A small contrastive image-text model, trained from scratch.
Model: 64-pixel images, text encoder norm layernorm, text encoder activation squared_relu, text encoder moe expert_choice.
Training: muon at rate 0.021, 4100 steps, batches of 128.
Data: trained on regions of photos with short descriptions (Visual Genome), 203450 training examples, 2.6 epochs.
Rows from expert 12 of block 3 of the text encoder, named by matrix and row number. Rows with one number belong to one neuron. Each number is 128 + 32 x the weight over its row's rms, rounded and kept within 0 to 255. All counts start at 0. After the name is the row's rms in percent of the matrix's.
# up: expert up (text_encoder.blocks.3.mlp.up, 16x128x256), inputs 0-127
# down: expert down (text_encoder.blocks.3.mlp.down, 16x256x128, transposed), outputs 0-127
up.40 068 [ 63 107 155 122 116  97 106 182 161 149 146 152 200 130  88 129  99 127 102 137 171 151 121 158 156  97 151  84 182  66 145 172 128 150 131 202 119 145 133 136  97 131  96 119 139 122 149 133 152  87  74 132 119 164 104 109  81 120 125 148  91 204 159 125 143 124 130  60 167  41 128 128 114  85 149 122 137 175  81 121  94 142 159 142 119 179 105 124 153 135 121 174 126  92 117 192 177 162 104 133 136  98 175  98 152 166 111 118 155 124 193 109 123 161 147 125 152 153 136 192 112 150 141 106 167 155  89 162]
up.41 128 [104 131 126 152 125  96 110 149 161 110  78  46 120  95  93 146 124  94 109 100 150 138 117  41 194  76 121 193 130 108 190 143 152 118 143  86 122 148 146 155 166  42  80  87 160 152 127 127 174  72 140 104 176 112  67 172 119  93 101 157  91 134 151 168 139 145  65 140 110 121 115 137 155 145  92 200 136 127  89 122 146  98 127  93  93 130 159 147 114 132 132 149 137 164 115 165 111 149  76 128 135 126 158  76  98 123 133 127  97 165 136 135 154 117 178 183 129 118 147 102 116 168 151 157 126 123  77 136]
up.42 116 [100 142 117 126 133 102 101 140 170 141 175 156 154 134  81  86 168  90 107  60 136 100 184  85 116 158 140  92 147 133  88 167 137 148 145 113 107 141 155 133 189 113 142  84  86 141 118 110 169 133 144 100 146 101 184 119  94 107 115 167  63 188 193 127 141  79 121 151 149 103 148 105 157 150  98 170 162 102 139 146 122 114 142 119  86 150 123 139  79 124 140 110 115  82 127 145 139  69 141 163  71 129 144 129 132 158 142 106 127 174 172 145 123 126 170 143 116 122 118  97 146  92 152  72 113 141  91  95]
up.43 077 [125 102 116 103 128 119 143 156 228 163 121 122 151 131  98 118 192 158  98  72 101 174 114 147 151 125 129 188  41 130 148 149 155  91 175 101 193  70 164  97 185 125 137 142 157 115 155 149 147 154  53 125  73 130 129 130 120 129 147  84 100 100 149 126 158 133  65 197 130 138  94 161 116  94 130 100 134 111 133 115 191 157  99 188 117 142  98 152 145 128 129 110 170 128 153 126 153  85 136 107  63 192 155 155 147 109 123  82 109 108 150 153 134  99 123 143 133 127 103 112 157 163 142 132 100 135 167 158]
up.44 127 [129 198 109 178 162 118 120 119  79 107  77 129 114 102 115 108 127  87  73 174 143  63 157 104  68 129 190  97 161 137 155 198 100 121 209  96 145 129  97 128 111 154 176 122 175 110  55 124 136 103 134 123 105 119  62  84 135 112 110 167 190  93 158 173 144  70  75  68 110 105  86  93 164 140 103 104 145 148 125 162 111 136 151 174 125 126 123 127 185 131 117 191 154 142 143 184 181 117 136  62 147  67 142 117 153 113 120 127 127  88 170 177  94 108 108 132 153 120 122 163 127 187 129 131 139 145 168 125]
up.45 095 [162  52 108 122 108 161  99 160 164  92  81 136 131 106 106 127 148 113 113 166 139  60 176 151 122 138  63 223 146 125 103 184 136 131 105 125 104 176 166 112 176 149  94 139  67 143 184  67 178 182 104 130 142 154 184 102 107  92 145 106  84 127 102 146 123 108 134 104 123  87 135 114 178 141 128 105 115 162 107 144 152 157 125 137 133 107 108 188 125 112 117 152  91 124  93 127 154 118 100 132 157 164 155  99 136 138 159 151 147 105 202 140 140 138 179 103 132 139  98  55 175  97  63 161 133 153  96 110]
up.46 111 [147  95  98 116  97 105 153  95 119 133 142 160 126 106 157  78 138 114 102 108 138 125 108 167 138 156 153 130 169  87 115 157 118 138 127 172 145 139 113 127 142 128 134 146  91 146 128  98 221 104  97 119 101  81 141 132 117 145 149  91 135 113  71 123 144 186 131 167 145 141 118 127 165  45 202 165 187 146 127 112 145 159 165  98 135 128  97 112 149 118 152 109 100 139 123  96 111 178 186 118 125  94 118 102 132 141 108  85 128 162 169 155 140 153  58 138  93 134 142 149 137 139 103 130 105 150 167 171]
up.47 147 [ 60 179 132 139  92 130 124 156 120 145 146 174 113 139 107 157  94 174 148 127 163  87 134  90  97 100 101 179 145 113 163 124 101 144 132 142 108 130  76 153 101 117 158 115 138 125 125 122  54 179 150 116  59 165 103 126 133 158 139 149 161 116  46 110 162 115  79  86 121 113 117 122 146 139 155 165 109 152 121  98 112 174  72  87 123 136 160 110  85 162  31 150 152 151 160 112 178 180  81 157 145  64 131  83 113  87 179 157 107 155 139 160 113 154 240 121 172 136 135 120 166 146 109 126 114 101 107 131]
up.48 096 [123 146 114 121 131 142 164 124 116  99 121  95 133  62 125 124 117 100 118 185 151 104  75 146 195 115 163 136 111 154 135 124 116 100 106 118 167 149 109 173 112 108  97 110 113 140 108 114 112 181 121 107 178 111 158 129 145 141 182 139 195  91  69 175  93 119 202 108 144 124 137 149  95 115 143 129 150 122 162 149 111 167 120  96 155 120 131 102 151 115 100 118  99  99 146  71 118  87 128 130 111  66  56 140 128 183 129  98 138 157 160  93 136 137 167  94 125 128  56 116  72 173 123  68 159 136  72 167]
up.49 101 [112 131 108  91 104 176 119 105 117  92 109 142 116  84 119 146 160 162 157 107 170 161 118  91 162 117 135 104  78 140 143 137 133  28  98 144  80 164 103 108  87 111 102 149 167 105 140 152 174  97 129 169 105 135 161  54 157 117 119 165  92 185 152 147 144 143 115 145 104 115 181 142  91 116 135 149  83 129  74 127 151  42 110 132 145 126 142 135 123  85 124 126 181 164 197 121 125 103 152 160 127 183 142 111 125 139 172 123 157 178 147 127 178 135 121  86 123 150 147 121 146 119 124 138  84  87  91 138]
up.50 065 [ 75 103 166 166 137 109  66 114 234 132 148  94 134 113 132 173  98 150 211 162 119 130 125 138 143 170 108 135 118 137 127 144 144 176 105  95 106 122 112 132 173 149  91  57 132 138 135 111 112 149 159 113 143 159 161 160 119 127  56 145 105 108  82  96 155 112 143  89 154  93  98 147  90 160 187 141 143 151 109 142 135 109 108 110 109  91 132 107 170  96 100 111 161 101 145 107  72 130 102 116 119 175 143 107 152  78 126 126 155 138 111  84 131  63 165 189  98 137 113 201 161 111 169  92 142 168 121 117]
up.51 099 [162 142  67 156 178 137 150 144  98 105 185 156 126 120 198  97 113 121  79 121 141 166 113 161 136 135 127 124  82  96 128 156 169 150 136 137 124 152 108 195 212 183  89 133  89  98  91 119 114  84 145 126  84  91 144 142 131  68 142 167 151 131 101 192 115 143 146 178 139 170 112  65 141 170 160 112 152 167  91 125  95  66  75  94 166 122 144 114 195 159 145 116 116  78 130 117 127 101 153 109 146  89 125 135 179 129 126  83 120  58 164  97 155 196 111 123 131  99 109 205 108 146 157 117 135 157 180 108]
up.52 096 [123 106 100 134 137 138 163 107 133  85 125 106 125 100  72 118 153 158 146 171  63  96 117 154 155 137 114 164 169 151 166 136 121 147 176 103 127 145  95 171  96 124  83  84 124 190 136 106  98 158 144 112 133 138 100 148 128 172 160 121  85 129 134 119 182 113 139 134 161 129 153  92 151 184 131 106 129 140 107  92 174 128 152  53 169 118 100  91 122 157  32  63 165  92  91 127 100 177 176  73 105 156 119 130 136 109 107  90  58 104  68 109 124 159 113 115  98 108 128 149 129 124 129 107 145 101 163  75]
up.53 109 [151 144 114  91 142 115 110 171 173  95 124 189 132 166 101 185 137 118 126 174 161 168 144  88  57 143 127 148 118 126 137  31 120 105  21 189 174 122 120 143 115 184 144 155 159 132 120 149 138 108 126 198 168 135 152 114 199 141 146  64 157 116  51 123  71 131 128 112 195 148 152  42 126 128  92 177 183 148 100  97 133 126  78 141 122  92  97 142 115  87  90 185 123 125 149  90 133 145 141 123 136 143  52 116 146 177 127 128 122  95 109  93 136 119 158  67 158 151 108 144 114  53  98 120 100 130  92 148]
up.54 139 [101 116 143 104 111 120 174 143 121 132  91 137 123  63 113 115 114 181  81 102 153 169 104 163 135 141 158 131  87 122 165 110 166 151 108 117 135 161 151  94 106 100 113 122 139 119 133 123 164 143 144 122 147  17 161  99 115  91 187 120  43 111 153 165 170 109 167 113 167  92 145 146 175 128 101 155  84 124 113 121 177 110 117 153 147 115 149 153  83  95 191 123 107 161 140 136 143 138 100  51 142 121 121 202 127 142 130 149 137 156 132 130 178 106 127 111 100 148 122 141  84 160 130 131 116 120 100 142]
up.55 116 [144 131 109 128  92 131 176  72 146 121 118 103 131  88 114 137 148 129 113 108 120  90  82 102  93 129 123  82 140 185  80  88 184 104  91 113 140 137 186 111 107 129 171 102 181 117 122 154 124 133 187 138 138  96 168 124 146 117 151 129 119 196 162 134 212 117  75 159 153 151 174  73 114  71 155 153 106 158 164 109  59 153  87 150  82 120 109 117 125 125 126 118 172  85  72  48  68 124 108 126 139 114 111 142  76 138 152  81 123 139 114 103  96 151 155  48 178 142 136 121 155 158 126 135 135 133 125 193]
up.56 131 [111 149 133 142  91 130 134 136 157 118 122 133 116 123 118 146 114 159  86 134 134 118 140 135 167 110 150 147 140 132 136 147  93 149 138 106 106 170 125 160  93 124 157 129 142 111 125 122 125 149 166 136 120 153 105 108 133 170 102  97 132 110 121 186 132  92 105  95  90 135  79  97 122 161 138 144 110  92  60  93 125 108 128 112 209 166 119  76 148  60  86 152 132 156 141 144 114 157 128 164 184 151  96 141 150 107 174 110 165 133 140  65 137 121 155 111 130 146 145 141 130 171 130 102  73 106 167  99]
up.57 115 [151 145 134  93 187 149 130 140 180 106 162 125 119 106 113 179 135 131 132 128 142 108 124 128 147 187 100 137 166 164 132  91 139  69 124 213 141  79  90 144 108  99 195 147 152 197 108 121 108  96  96 114 202 126 118  93 152 104 138 112 168 160 103  59 150 170 115  93 148 123 120 112 152 130 114 193  76  77  86  91 111 160  92 168 180 117 129  74  91 116  96 213 111 165 123 135 140 100 139 134  78 123 124 132 140 174  83 140 134 164 110 161 132 125 104 154 151  88 169  71  83  20 128 160 116 110  60 116]
up.58 025 [166 102 168 139 130 106  67 131 167 187 159 110 120 145 116 143 125  81 106 153 132 150 125 146 144 145 120  69 104 156 190 148 135 102  83 164 108  97 126 170  88 148 158 113 126 121 135 106 136 140  95 143 220  98 150 113 143 142 183 139 150 205 104 120  61  98 191 184 126 109  98 102 114 106 154 134 141  99  91 150 180 126 104 153 126 111 123  53 187 159 125 126 146 150 115  46 104 143 163 134 112 143 119  87 166 128 151 121  61 153 126 121 170 108 173 148 181 126 136 160  71 133 142 154 127 103 158 117]
up.59 120 [148  91 156 155 173 129 117  84 164 112 155 168 121  81 112 100 192 129 160  90 185  73 173 160  92 158 133 135  89 112 124 117 127 169 178 130 156 107 105 139 124 156 109 166 120 101 117 175 167 138 157  91  83 161 162 141 100 149  98  58 132 153 119 126 153 124 125  99 108 137 159 132 148 143 118 121  62 168 107  98 165  92 128 130 161 153 113 147 121 127  93  97 204  96 103  75 155 159 188 132  84 166 128 125 107 128 153 120  83 141 116 145 144 174 109  87 149 131  75 138 166  79 129 100  53 113 163  66]
up.60 107 [103 107  99 122 122 115 136 102 112 169 176 118 105  64 140 149  84 171 122 120 126 110 165 134 138 115 159 134 131 156  64 109 138 127 147 159 104 161 163 150 102  95 135 174 167 139 115  70 132 125  93 162  82  88 167  64 167 141 132 145 139 192  70 183 179 144 102 156  83 135 124 131 145 143 134 172 116 149 128 156  83 122  76  93 126 149 127  66 131 106 139  87 117 157 166 104 103  93 128 143 173 138 133 112 137  99 112 139  82 187  70 106 132  91 160  56 109 126  77  79 123 106 124 148 145 126 129 173]
up.61 130 [132 137 138 135 117 140 141 174 114 108 143 104 182 151 141  82 116 148 154 118 168 133 164  84 122 110 104 202  69 128 142  74 156 162 101 170 189  94 143  78 123 173  77 127 123 153 104 122 177 145 111 134  72  86 110 135  78 124 167  91 175 166  65 138 130 128 102 119 163 114 128 202  99 124 130 138 172 143 170  72 165 121 161 154 113  96 164 130 151 148 164  61 157 134 150 166 178  95 116 143 127 123 170 180 122 138 129  88  84  64 151 162 122  83 144 134 151 155 138  93 104 103 130 151 124 156 130 152]
up.62 008 [141 138 130  62 123 103 103 174 179  84 155 117  80 109 139 121 107 140 183 120 102 187 142 141  54 114 120 138 149 196 108 185 128 126  93 122 105 183 165 124 144 124 132  94 116 130  92 124  83  99 116  93 101 168 104 133 142 161 129 108  95 136 102 140 134 106 126 120 111 144 146  86 153 141 113 123 110 139 113 133 131 121 155 123  97 106  79 140 136 130 163 136 134 125 171 132 146 141 157 103 112 158  70 139 185  98 111 167 111 147 120  54 130 167 125 141 122 161 107 169 141 166 182 148 124 169 139 125]
up.63 101 [198  76 135 113 124 168  89 102 145 100 144 157 114 144 121 205 150 149 113 118 150 189 111 182 140 136 150  86 103 117 167 131 118 123 107 104 146 108  78  88 150 146 106 123  85 167 160 126 125  99 101  60 112 106 105 143 177 126 213  65  87 115 131 115  38 140  73 146 199 132 122 152 136 129 158 119 146  54 149 134 187 139 141 194  73  84 151 166 146 126 124 120 113 137 159 205 134 110 129 106 149 113 125 114 157 138 115 118  93 105 154  51 138 120 100 176 146 110 147 144  67 136 107  98 140 160 190 103]
up.64 136 [ 79  93 164 155 145 168 161 165 108  75  97 111 100 172 102  74 174 138 130 160 176 159  57 109 171 137 128 199 106 181 140  55  97 104 105 194 160 126 105  93  38 165 139 140 133 133 128 154 123 117 165 163 132 163 158  98 121 107  77 119 131 118 111 169 155 203 129 113 112 116 125 162 135 124 113 112 132 134 188  93 178 114 118 165 157 110 176 103 146  92 132  69 145 134 146  93  80 144 106 148 106 131  81 144 130 128 108 138  89 124  75  81 105  92 151 111 108 166 125 130  86 106 143 141 175 116 115 133]
up.65 025 [143 112 155 117 107 116  74 132 100 171 115 114 134  86  82 140 166 112 120 174  75 168 120 120 152 115 122  93 173 148  83 130 115 133 151 157 170 141  96  96 158 125 120 110 113  88 124 171 130 127 107 178 147 111 143 155 112 184 174  67 144 109 147 135  90 164 144 116 136 116 126 106 142 130 161 159 162 166  88 126 122 168 169  90 144 149  15 161 153 109  86  82 167 111 135 113 154 143  92 116 108 110 154 158 126 111 106 131 183 131 185 147 105 149 148 136 112 105 131 130 124  30 103 117  91 172 144 202]
up.66 109 [162 139 169  97 109 147  91 114  91 141 129 176 116  58 128  41 141 148 126 169 200 171  91 159 129 155 157 123 151  87  60  90 123 168 135 141  94 148 103 125  96 182 181 130 154 102 124  92 131 136 124 181 121 179  94 161 144 135 124 135 139  93  52 157 124 178  84 153 126 122 159  98 141 108 101 181 140 101 107 124 242 119 150 103 159 223  97 156 117 159 136  81  82 106 124 150 143 106 124 106 165 112 108  91 117 134 139 179  81 117 155 110 146 150 113  57 119 155 117 111 111 169 107 179 166 104 139 184]
down.40 076 [108 122  76 145 138 180 144 116  80 115 131 117 173 102 140  91 108 117 138 202 110 151 141  83 106 148 101 133  84 178 177 181 139  91 131 104 135 123 164 137 126 133 173 118 160  98 161 122 108 112 104  72 156  84 154 135 165 185  96 156  99 152 181  94  97  98 126 165 188 181 157 116  80 136 103 127 117 125 192 136 142 149 138 181 147 142  87 135  95 110  97 123 109 131 102 102 153 141  85 121 156 139 139 118 119  79 127 104 107 173 120 126  72 129 105 151 155 160 129 175 135 130  79  99  58 106 191 153]
down.41 120 [119 163 127 133 128 112 135 142 139 128 151 120 133 133 124 152 133 100 112 190 148 112 129 104  84 121  35 162 136  81 102 131 100 165 229 111 125 129 174 122 141 183 133 127 155  67  86 159 136 174  91 150 111 121  87 113 122 151 174 106 131  83 132 140 110 155 148 135  88 112 100 138 174 113 124 124 141  91  93 153 109 107 151 154 148 142 120 164 167 115  90 129 112 128 202 171 170 113 124 156 174 125 172  97 108 111  90 111 100  79 104 108 176 176 139 177 166 105 109 122 116 174 160 135  77 156 169 147]
down.42 141 [125 138 159 139 129 151 144 131  92 137 139 133 103 114 125  80  91 148 114  78  99 188 104 132 121 125 167 134  85  90 172 133 133 129  84  92 159  96 129 151 144 122 131 197 167  96 181 146  89 115 116 126 109 121 160 195 128 136 115 131 151 165 137 103  91  96 135 154 142 202  54 144 167 161 136  71 137 175 103  90 136 159 151 170 172  88 186  88 111  86 103 151 125  95 132 159 148 125 142  98 114 130 121 156 152  71 137 124 134  57  98  82 111 106 121 111 149 131 107  88  91  80  99  88  88 134  83 116]
down.43 059 [ 86 139  98 138  81  64 114 106 178 127 108  95 175  95 149 140 150 131  96 132 135 122 117 139  96 166 144 108 124  93 154 139 216 154 123 131 200 125 139 145 124 143  37  63 160 126  73 167 109 102 131 160  99 146 127 152 156 155 185  95  96 105  75 167 136 171 149  97  90 116 162  86 157 146 174 158 114 161 149 138  77 129 105 180 142 104 154 123  96 143 146 152 102  78 170 155 154 118 150 150 124  78 116 152 124 156 106 111 126 170 176 123 114 110 143 149 129 124 107 111 131 156 129 146  38 112 131 126]
down.44 109 [122 106 107 161 131 100 150 116  93 186 137 104  92 109 164 191  70 149 150 156 127 104 165 139 119 101  82 125 120 133 132 136 130 166 170 101 133 203  68  90 142  98  79 107 104 145 112  42 133 144 123 128  85 135  69 103 115 100 166 111 125 127 137 153 196 116 122  76 125 109 150 152 119  96 122 114 124 157 145 176 123 163 145 117  76 172 105 161  94 160 144 100 154 133 124 136 129  81 141 131 114  95 214  72 146 153 116 116 128 117  98 112 116 132 146 153  82  94  90 128 138 177 134 160  84 109 160 109]
down.45 096 [109 110 122 102 109 186 144 172 112  93 126 146  93 192 122 131 130 192 120 169 126 125 116 122 162  86 131 102  81 109  94 152 143 128 126 132 163 146 193  85 102 171  94 145 238 141  95  93 111 125  88 119 177 156 151 101 156 143 100 170 163  85 153 157 118 132  48 147 119 177 100 114 120 105  73 114  56 152  89 134 123 131 110 109 147 114 139  72 162 141 144 121 109 236  65 174 129 118 113 127 132 125 141 141 131 139 155 110 176 109  87 109 156 130 106  84 132 144 138 121  70 164 144 112 134 143 128 131]
down.46 128 [153 134  83 142 186  59 115 147 105  80  80 125 154 161 159 162 162 127 108 101 150  90 133  85 101 121 124 111 148 134 151 108  78 108  86 121 101  98 111 157 120 125 156 122  82 167 133 143 132 101 175 122  87  97  77 152 104 151  75 106 115  87 109 110 123  91 138 112  65 127 144  87 149 202 151 120 151  82 110 192 131 145  80 122 165 222 105  85 140 162  68 183 161 141 186 168 121 123 177 122 120 147 110 136 129  98 119 107 126  82 114 208 126 157 191 103 131 148 172 167 176 109 157 119 151 185 116  74]
down.47 148 [117 134  63 139  99 111 138 157  93  93 133 135 123 154 127 184 123 125 159 159 164  74 130 189 173 165 126  99 157  74 121  98 133  82 170  87 105 125 108 100 163 150 136 109 114 125 127  80  93 172 126 135 128 115  93  71  94 141 118 131 165 111 122 106 155  98 147 119 144  79 161 135  37 157 121 158 108 139 171 139  76 115 106  58  94 114  99 112 106  94  97 150 190 120 143 158 133 116 112 141 152  73 214 129 113 157 121 114  93 132 144 186 129 108 151 139 131 127 138 194 188 103  82 132  71  89 184 135]
down.48 088 [123 186 114  96 115  74 138 174 168 178 154 123 201  90 107 150 135 166 190 125 160 149 150 157 172 135 154 144 121 138 154 166  92 155 127 131 142 134 159  88 174 145 119 111 144 160 195 134 128 111 197 125 142 215 136 136 130 146 108 128 104 179 161 102 122  87 143 110 132 106 113  68 119 166  71 112 121 195  67 133 140 114 147  96 120 113  90 143 155  97 134 123 105 136 117 146 102 112  77  91 176 136 160 204  87 111 102  87 136 117  60 137 126 186 152 156 149 110 115 102 129 117  83 125 105 201 135 150]
down.49 105 [ 94  88 105 162 136 198 118 110 125  71 135 185 140 148 125 188 167 142 112 205 122 129 169 194 132  92  93 109 161 118  84 117 126 147 132 162 134 111 110 144  90 139  91 133  96 171 164 185 152 135 148 101 109 157 119 128 167  85 165  93 164 128 165 184 106 133 138  84 157 162 135 102  82  60 105 140 103 160 141 103 154 119  88 164  93 124 104  90 113 159 104 174 118 158 125 131 144 116 122 163 153 176 111 155 120 136 174 187  88 141 113 123 123  54  73 117 145 105 163 130 140 141 129 171 134 110 112 101]
down.50 053 [158 176 127 123 121 169 131 146 139 103 140 169 112 113 134 166  86  83 115 119  82 134  90 121 146 139 165 174 108 110 130 131 147 130  67 161 118 140 131 129 112  80 112 170 206 123 189 130  95  89  93 106 130 130 139 143 162 138  78 182 160 149  63 103  97 114 120 148 160 150 110  78  98 130 134 111 135 142 117 134 117 152 140  70 120 186 162 123  95 131  63 182 211 163 152  81 131 165 202 114 163  88  83 129 160 149  64 128 121 151 154 144  88  80 166 108 143 181 105 162  97  69 110 113  93 119  99  90]
down.51 091 [123 169 145 161  97 111 127 126 154 138  61 128  83 101 105 124 146 155 105 166 146 139 103  63  92 143 110 142 122  94 138  87 153 179 143  98 146  70 104 187 141 154 115 153  67 105 104 142 180 114 127 146  76 123 105 116 144 156 169 106 157 137 157 114 218 116  93 102 133  96 160 104 152 137 125 125 131 160  99 165 118  66 112  92 135 103 101 156 106  74 126 124 131 138 147  55 127 129 164 149 103 124  57 135 128 155  86 137  74  56 159 131 179 146 123 160 113 177 187 188 120 185 138 107 152 155 128  94]
down.52 097 [ 67 144 111 137 159  58 161 127 143 140  79 114 129 107 138 143 133 114 157 158 150 175 111 139 169  83 170 164 133  78 117 131 168 146 153 150 189 112 109 160  86 115 132 161 172 157 151 132 105 150  78 104  48 151 134 167  97  97  81 136 154 159  99 133 136 194 133  95 178 117 126 143 152 117 116 104  99 106 106  90 192  97 100 145 138 160 109 178 130 124  96 109 164 131  81 150 137 177 141 186 153  70 144 130 112 149 130 163  86 100  95 161 102  90  76 133 151 131  71  77 150  92 162 149 105 120 165 104]
down.53 117 [115 127 157  80 135 143 151  73 137 195 138 119 127 148  81 139 148 123 159 132  73 111 158  98 143 118 112 133  63 104 116 103 167 159 118 122 121  97 173 134 124 131 185 180 148 147 231  89 105 150 164 103 145 121 107 139 190  89 148 143  80 179 166 112  94  87  85 176 139 151 125 127  40 149 104 101 176 152 120  91  97  97  82 113 143 173  92 102 147 137  89 131 161  99 100 164 168  70 128 148 159 140 114 133 115 213  81  98 137 170  99 182 128  99 172 192  85 168  68 130  90 122 138 137 125 161 147  93]
down.54 146 [115 173 124  93 104 147 145 109 159 115 135 154 132  84 100 149 129 111 132  99 172 163 106  93 153 140 137  64 164  87 144 109 132 161 125 164 123 172 135 207 120 176 153 111 130  58 104 102 157 120 161  98 144  60 150  99 104 154 128 101  65 130 119 179 155 146  96 172 107 123 143 116 142  98 112 119 138 136  94 138 178 166 143 116 127 126 150 183 124 116 108 165 100 126 155  66 151 111 122 116  72 139 128 125 135 154  99 145 123 102 151 122 143 166 159 170 150 188  79 115 133 160 111 106 148 175  84 101]
down.55 111 [ 88  92 142 119 153 141 133 164 148 177 130 161 203 106 168 105 123  72 105 142  75  97 190 166 138 188 177 136 126  53 116 127 107 199 153  94  80 168 108 171 168 211 113 159 145 143  88  27 139 110 123 133 141 114 149 132  90 149 147 158 117  90  94  80 150 101 102  90 162 142 166 132 102 108 149 154 162 107 139 132  93  94 168 168 176 154 179 117 120 155  87 109 105 146 117 122 160 119 143  79 147 121  89 151 121  79 126  73 131  93 118  64 177 118 156 132 129 164 111 125 105  79 119  82 136 102 122 127]
down.56 108 [123 194 100 138  91  94 182 173 110 100 116 141  93 117 155 148 137  86 179 149 116 130  85 164 182 144 136  86 137 168 149 101 179 124 160  81 137 147 153 107 106 104 106  99 128  91 105 120 106 166 127 134 158  71 144 177 125 125 155  91 221  94 144 156 121 103 180 137 121  81 137 110  85 145 121 105  69 169  96 155 129 134  82  96 116 169  90 168  73 107 122 132 130 118 164 136 130  84 147  85 124 115 159 118 132 157 161 163  75 132 102 142 154 143 164 125 132 181  87 140 123 193 107 190 116 104 102 129]
down.57 113 [196 118 100  89  93 164 138 132 101 151 101 107  78 189 113 130 129 130  99 125 136 173 146 108  84 148 164  95  89 157  98 145 154 136  89 172 147 130  80 112  88 132  91  95 112 192  97 114 150 104 171 126 107 144 162  88 160 167 134 119 121  87 116 157  77 164 163 151 173 188 101 150  86 133 141  56 149 147 153 147 124 166 130 176  70 131 135 131 111 201 156 124 124 108 140 141  85  71  97 141 144  86 165  71 119 160 136 124 133 142  48  92 126  65 127  92 145 138 109 112 123 142 105 130 157 179 156 113]
down.58 020 [201 115  86 135 132 222 157 125 154 106 142  57  90 172 174 110 116 173 134 148  67 202 158  74 147 126 103  74 144  99 142  72 118 103 140 137  95 149 151 112 193 194 147  77 124  74  92 119 125 134 153  82 124 122 142 105 115 125 179 108  95 178 160 195 136 122  80  84 185 104 170 119 135 105  94 103 134  80 122 113 123  88 137 122 109 148 148 142  90  94  55 125 162 106 148 157 145 153 138 151 147 124  75 119 139 159 147 136 155  77 141 145 106 105 172 107  99  95 111 114 181  92  67  71 122 159  88 125]
down.59 121 [114 157  94 162 115 113 119 170 135 123  99 129 126 161 159 143 143 110 157 166 173 108 150 113 166 104 143 143 177 175 187 127 171 184 118 122 141  90 138 134 165 127  99  90 168 137 110 130  53 203 122 197 166 122  68 140 130 183 130 181 157 173 143  63 198 143 157 100 153  94  93 114  43 175  97 139 100 103 180 127 132 102 114 124 123 141 104  92  92 110 131 100 110  99 149  81 120 103 127 137 148  53 216 148 125 140 114 118  86 113 133 113 133 106 131 105 117 139 152 190 157 133 111 102 109 124  76  80]
down.60 148 [110 105 118 155 106  75 130 150  73 121 148 148 156 156 158 170  74 185 157 157 111 111 133 163 155  89 146 203 134 104 132 113 146  97 171 145 107  80 136  76 101 127  92 109 139 197 125 119 108 143 105 182  69 154 141 116 132 145 100 111 160  81 101 144 163 140  79 143 116 113 130  68 120 115 112 113 131 138 171 135 106 133  92 131 178 148 159  96 133 159 116 125 179 173 122 155  72  99 133 129 137  95 122 144 112 184 131 152 112 132 116 124 137 104 149  80 103  75 152 139 156 147 109 181 110 160 118  84]
down.61 127 [120 131 146  98 178 150 210 137 121 100 108 134 124  85 163 134 148 124 143 152 135 163 133 199 151 143 121 148  77 135  94 127 163 188  54 121 164  98 126  88 123 128 132 166 128 113 125 171  87 101 136 103 126  86  99  78 135 126 106 165  52 138  87 128  79 158 149 201 181 132 126 120 113 130  78 124 134 134 159  81 152 136 144 180  73 110 126 173 104 162 134  96 116  94 126 115  94  88 105 151 116 120 128 102 125 164  90 156  84 125 108  96 134 133 118 145 117 176 101 139 100 106  55 124 103 134 176  91]
down.62 007 [134 179  98 153 120  96 154 148 120 178  93 102 133 194 145  88  62 133  91 107 119  71 161  75 129 135 137 139 150  89 123  74  98 147 154 160 128  86 132 171 101  61 158 104 127  93 194 147 176 125 116 131  48 148 186 106 116 132 121 123 128 146 124  92 123 134 137 117 114 122 101 175  54  88 163  73 146 119 123 131 122  79 127 145 139 156 144 120 179  56 123 125  92 147  85 136 155  90 117 150 110 128 115 102 111 183 100 109 153 111 123  99 154 118 116 132 170 111 125 165  52 146 143  99 112  80 160 118]
down.63 094 [106 144 103 104 141 111 162 157  92 161 105 133 178 142 134 131 149  65 188 184 138 126 121 109 138 182 124 126 155  58 144 132 131 111 141 119 136  22 141 122 154 171 124  94 126 165 164 171 124 193  93 189 129 123  75 113 127 143 132 123 143 147 136 148 118 155 141 120 124  42  82 145 185 106 149 116 178 147 107  90 150 138 148 146 106 176  88 157 126  61 136  91 109  91 188  85 169 123  84 138 159  56 124 137  82 156  70 184  71 141 148 125 157 113 110 113 166 154 148 199 161 103  63 128 101 160  99 178]
down.64 137 [104  67  94  94 112 133 155 140 125 137 163 196 150 118  90 117 219  88 123 153 167 142 107  80 100 114 127 129 125 128 131 112  61 118 161 105 173 126 137 148 140  91 161 135 141 150  77 107 211 139 143  82  90 140 146 113  99 144 124 118  75 173 138 145 132 155 106 112 158 150 137  96 110  89 157 150 119 117 123 102 122  55 109 142 191 166 151 174 147 134  81 127 131 102 133 177 174  97 131 198 123 114  58 158 162 140  97  91 140 151 158 121 137  60 111 194 149 158 143 146 104 130 111 130 126 115 199 164]
down.65 016 [ 63 135  75  98 169 118 144 162 114 119  89 109 143 106 129 105 120 118 129 129 119 101 178 142  85 206 196 120 164 157 120  40 120 108 123 135 105 124 120 190  72 140 187 165 201 117 157 141 144 119 126 159  79  92 143 143 109 114 119 135 150 166 120 129 118 156 123  81 100 209 104 196 140 102 129 160 120 137  91 148 104 143 132 107 131  87 139 165 126  62 172 128 115  99 106 156 131 169 144 105 172 177 104 119  97 111 139 122 135 132 118 112 110 145  70 132 167 143 111 119 121  78 143 107 134 134  93  95]
down.66 115 [176 142  96  85  90 205 181 169  97 126  99  85 103  93 158  96 171 101 152 170 125 120 156 118 134 188 137 130 196  97 194 113 120 158 179  97 129 131 142 164 152 133 155 134 114 124 122 127 130 119 124  88 126 144  52  58 124 161 100 113 122 122 100 148  32  84  73 156 189 114 163 184 169 153 122 104 134 143  90 168 143 121  87  94 132 140 132 134 117 135 137 116 111  57 143 160 172  71 180  91 104 114 169 153 138 117 123 178 101 105 132  57 191 132 160 131 151 131 164 100 111 155 128 117 129 160 122 108]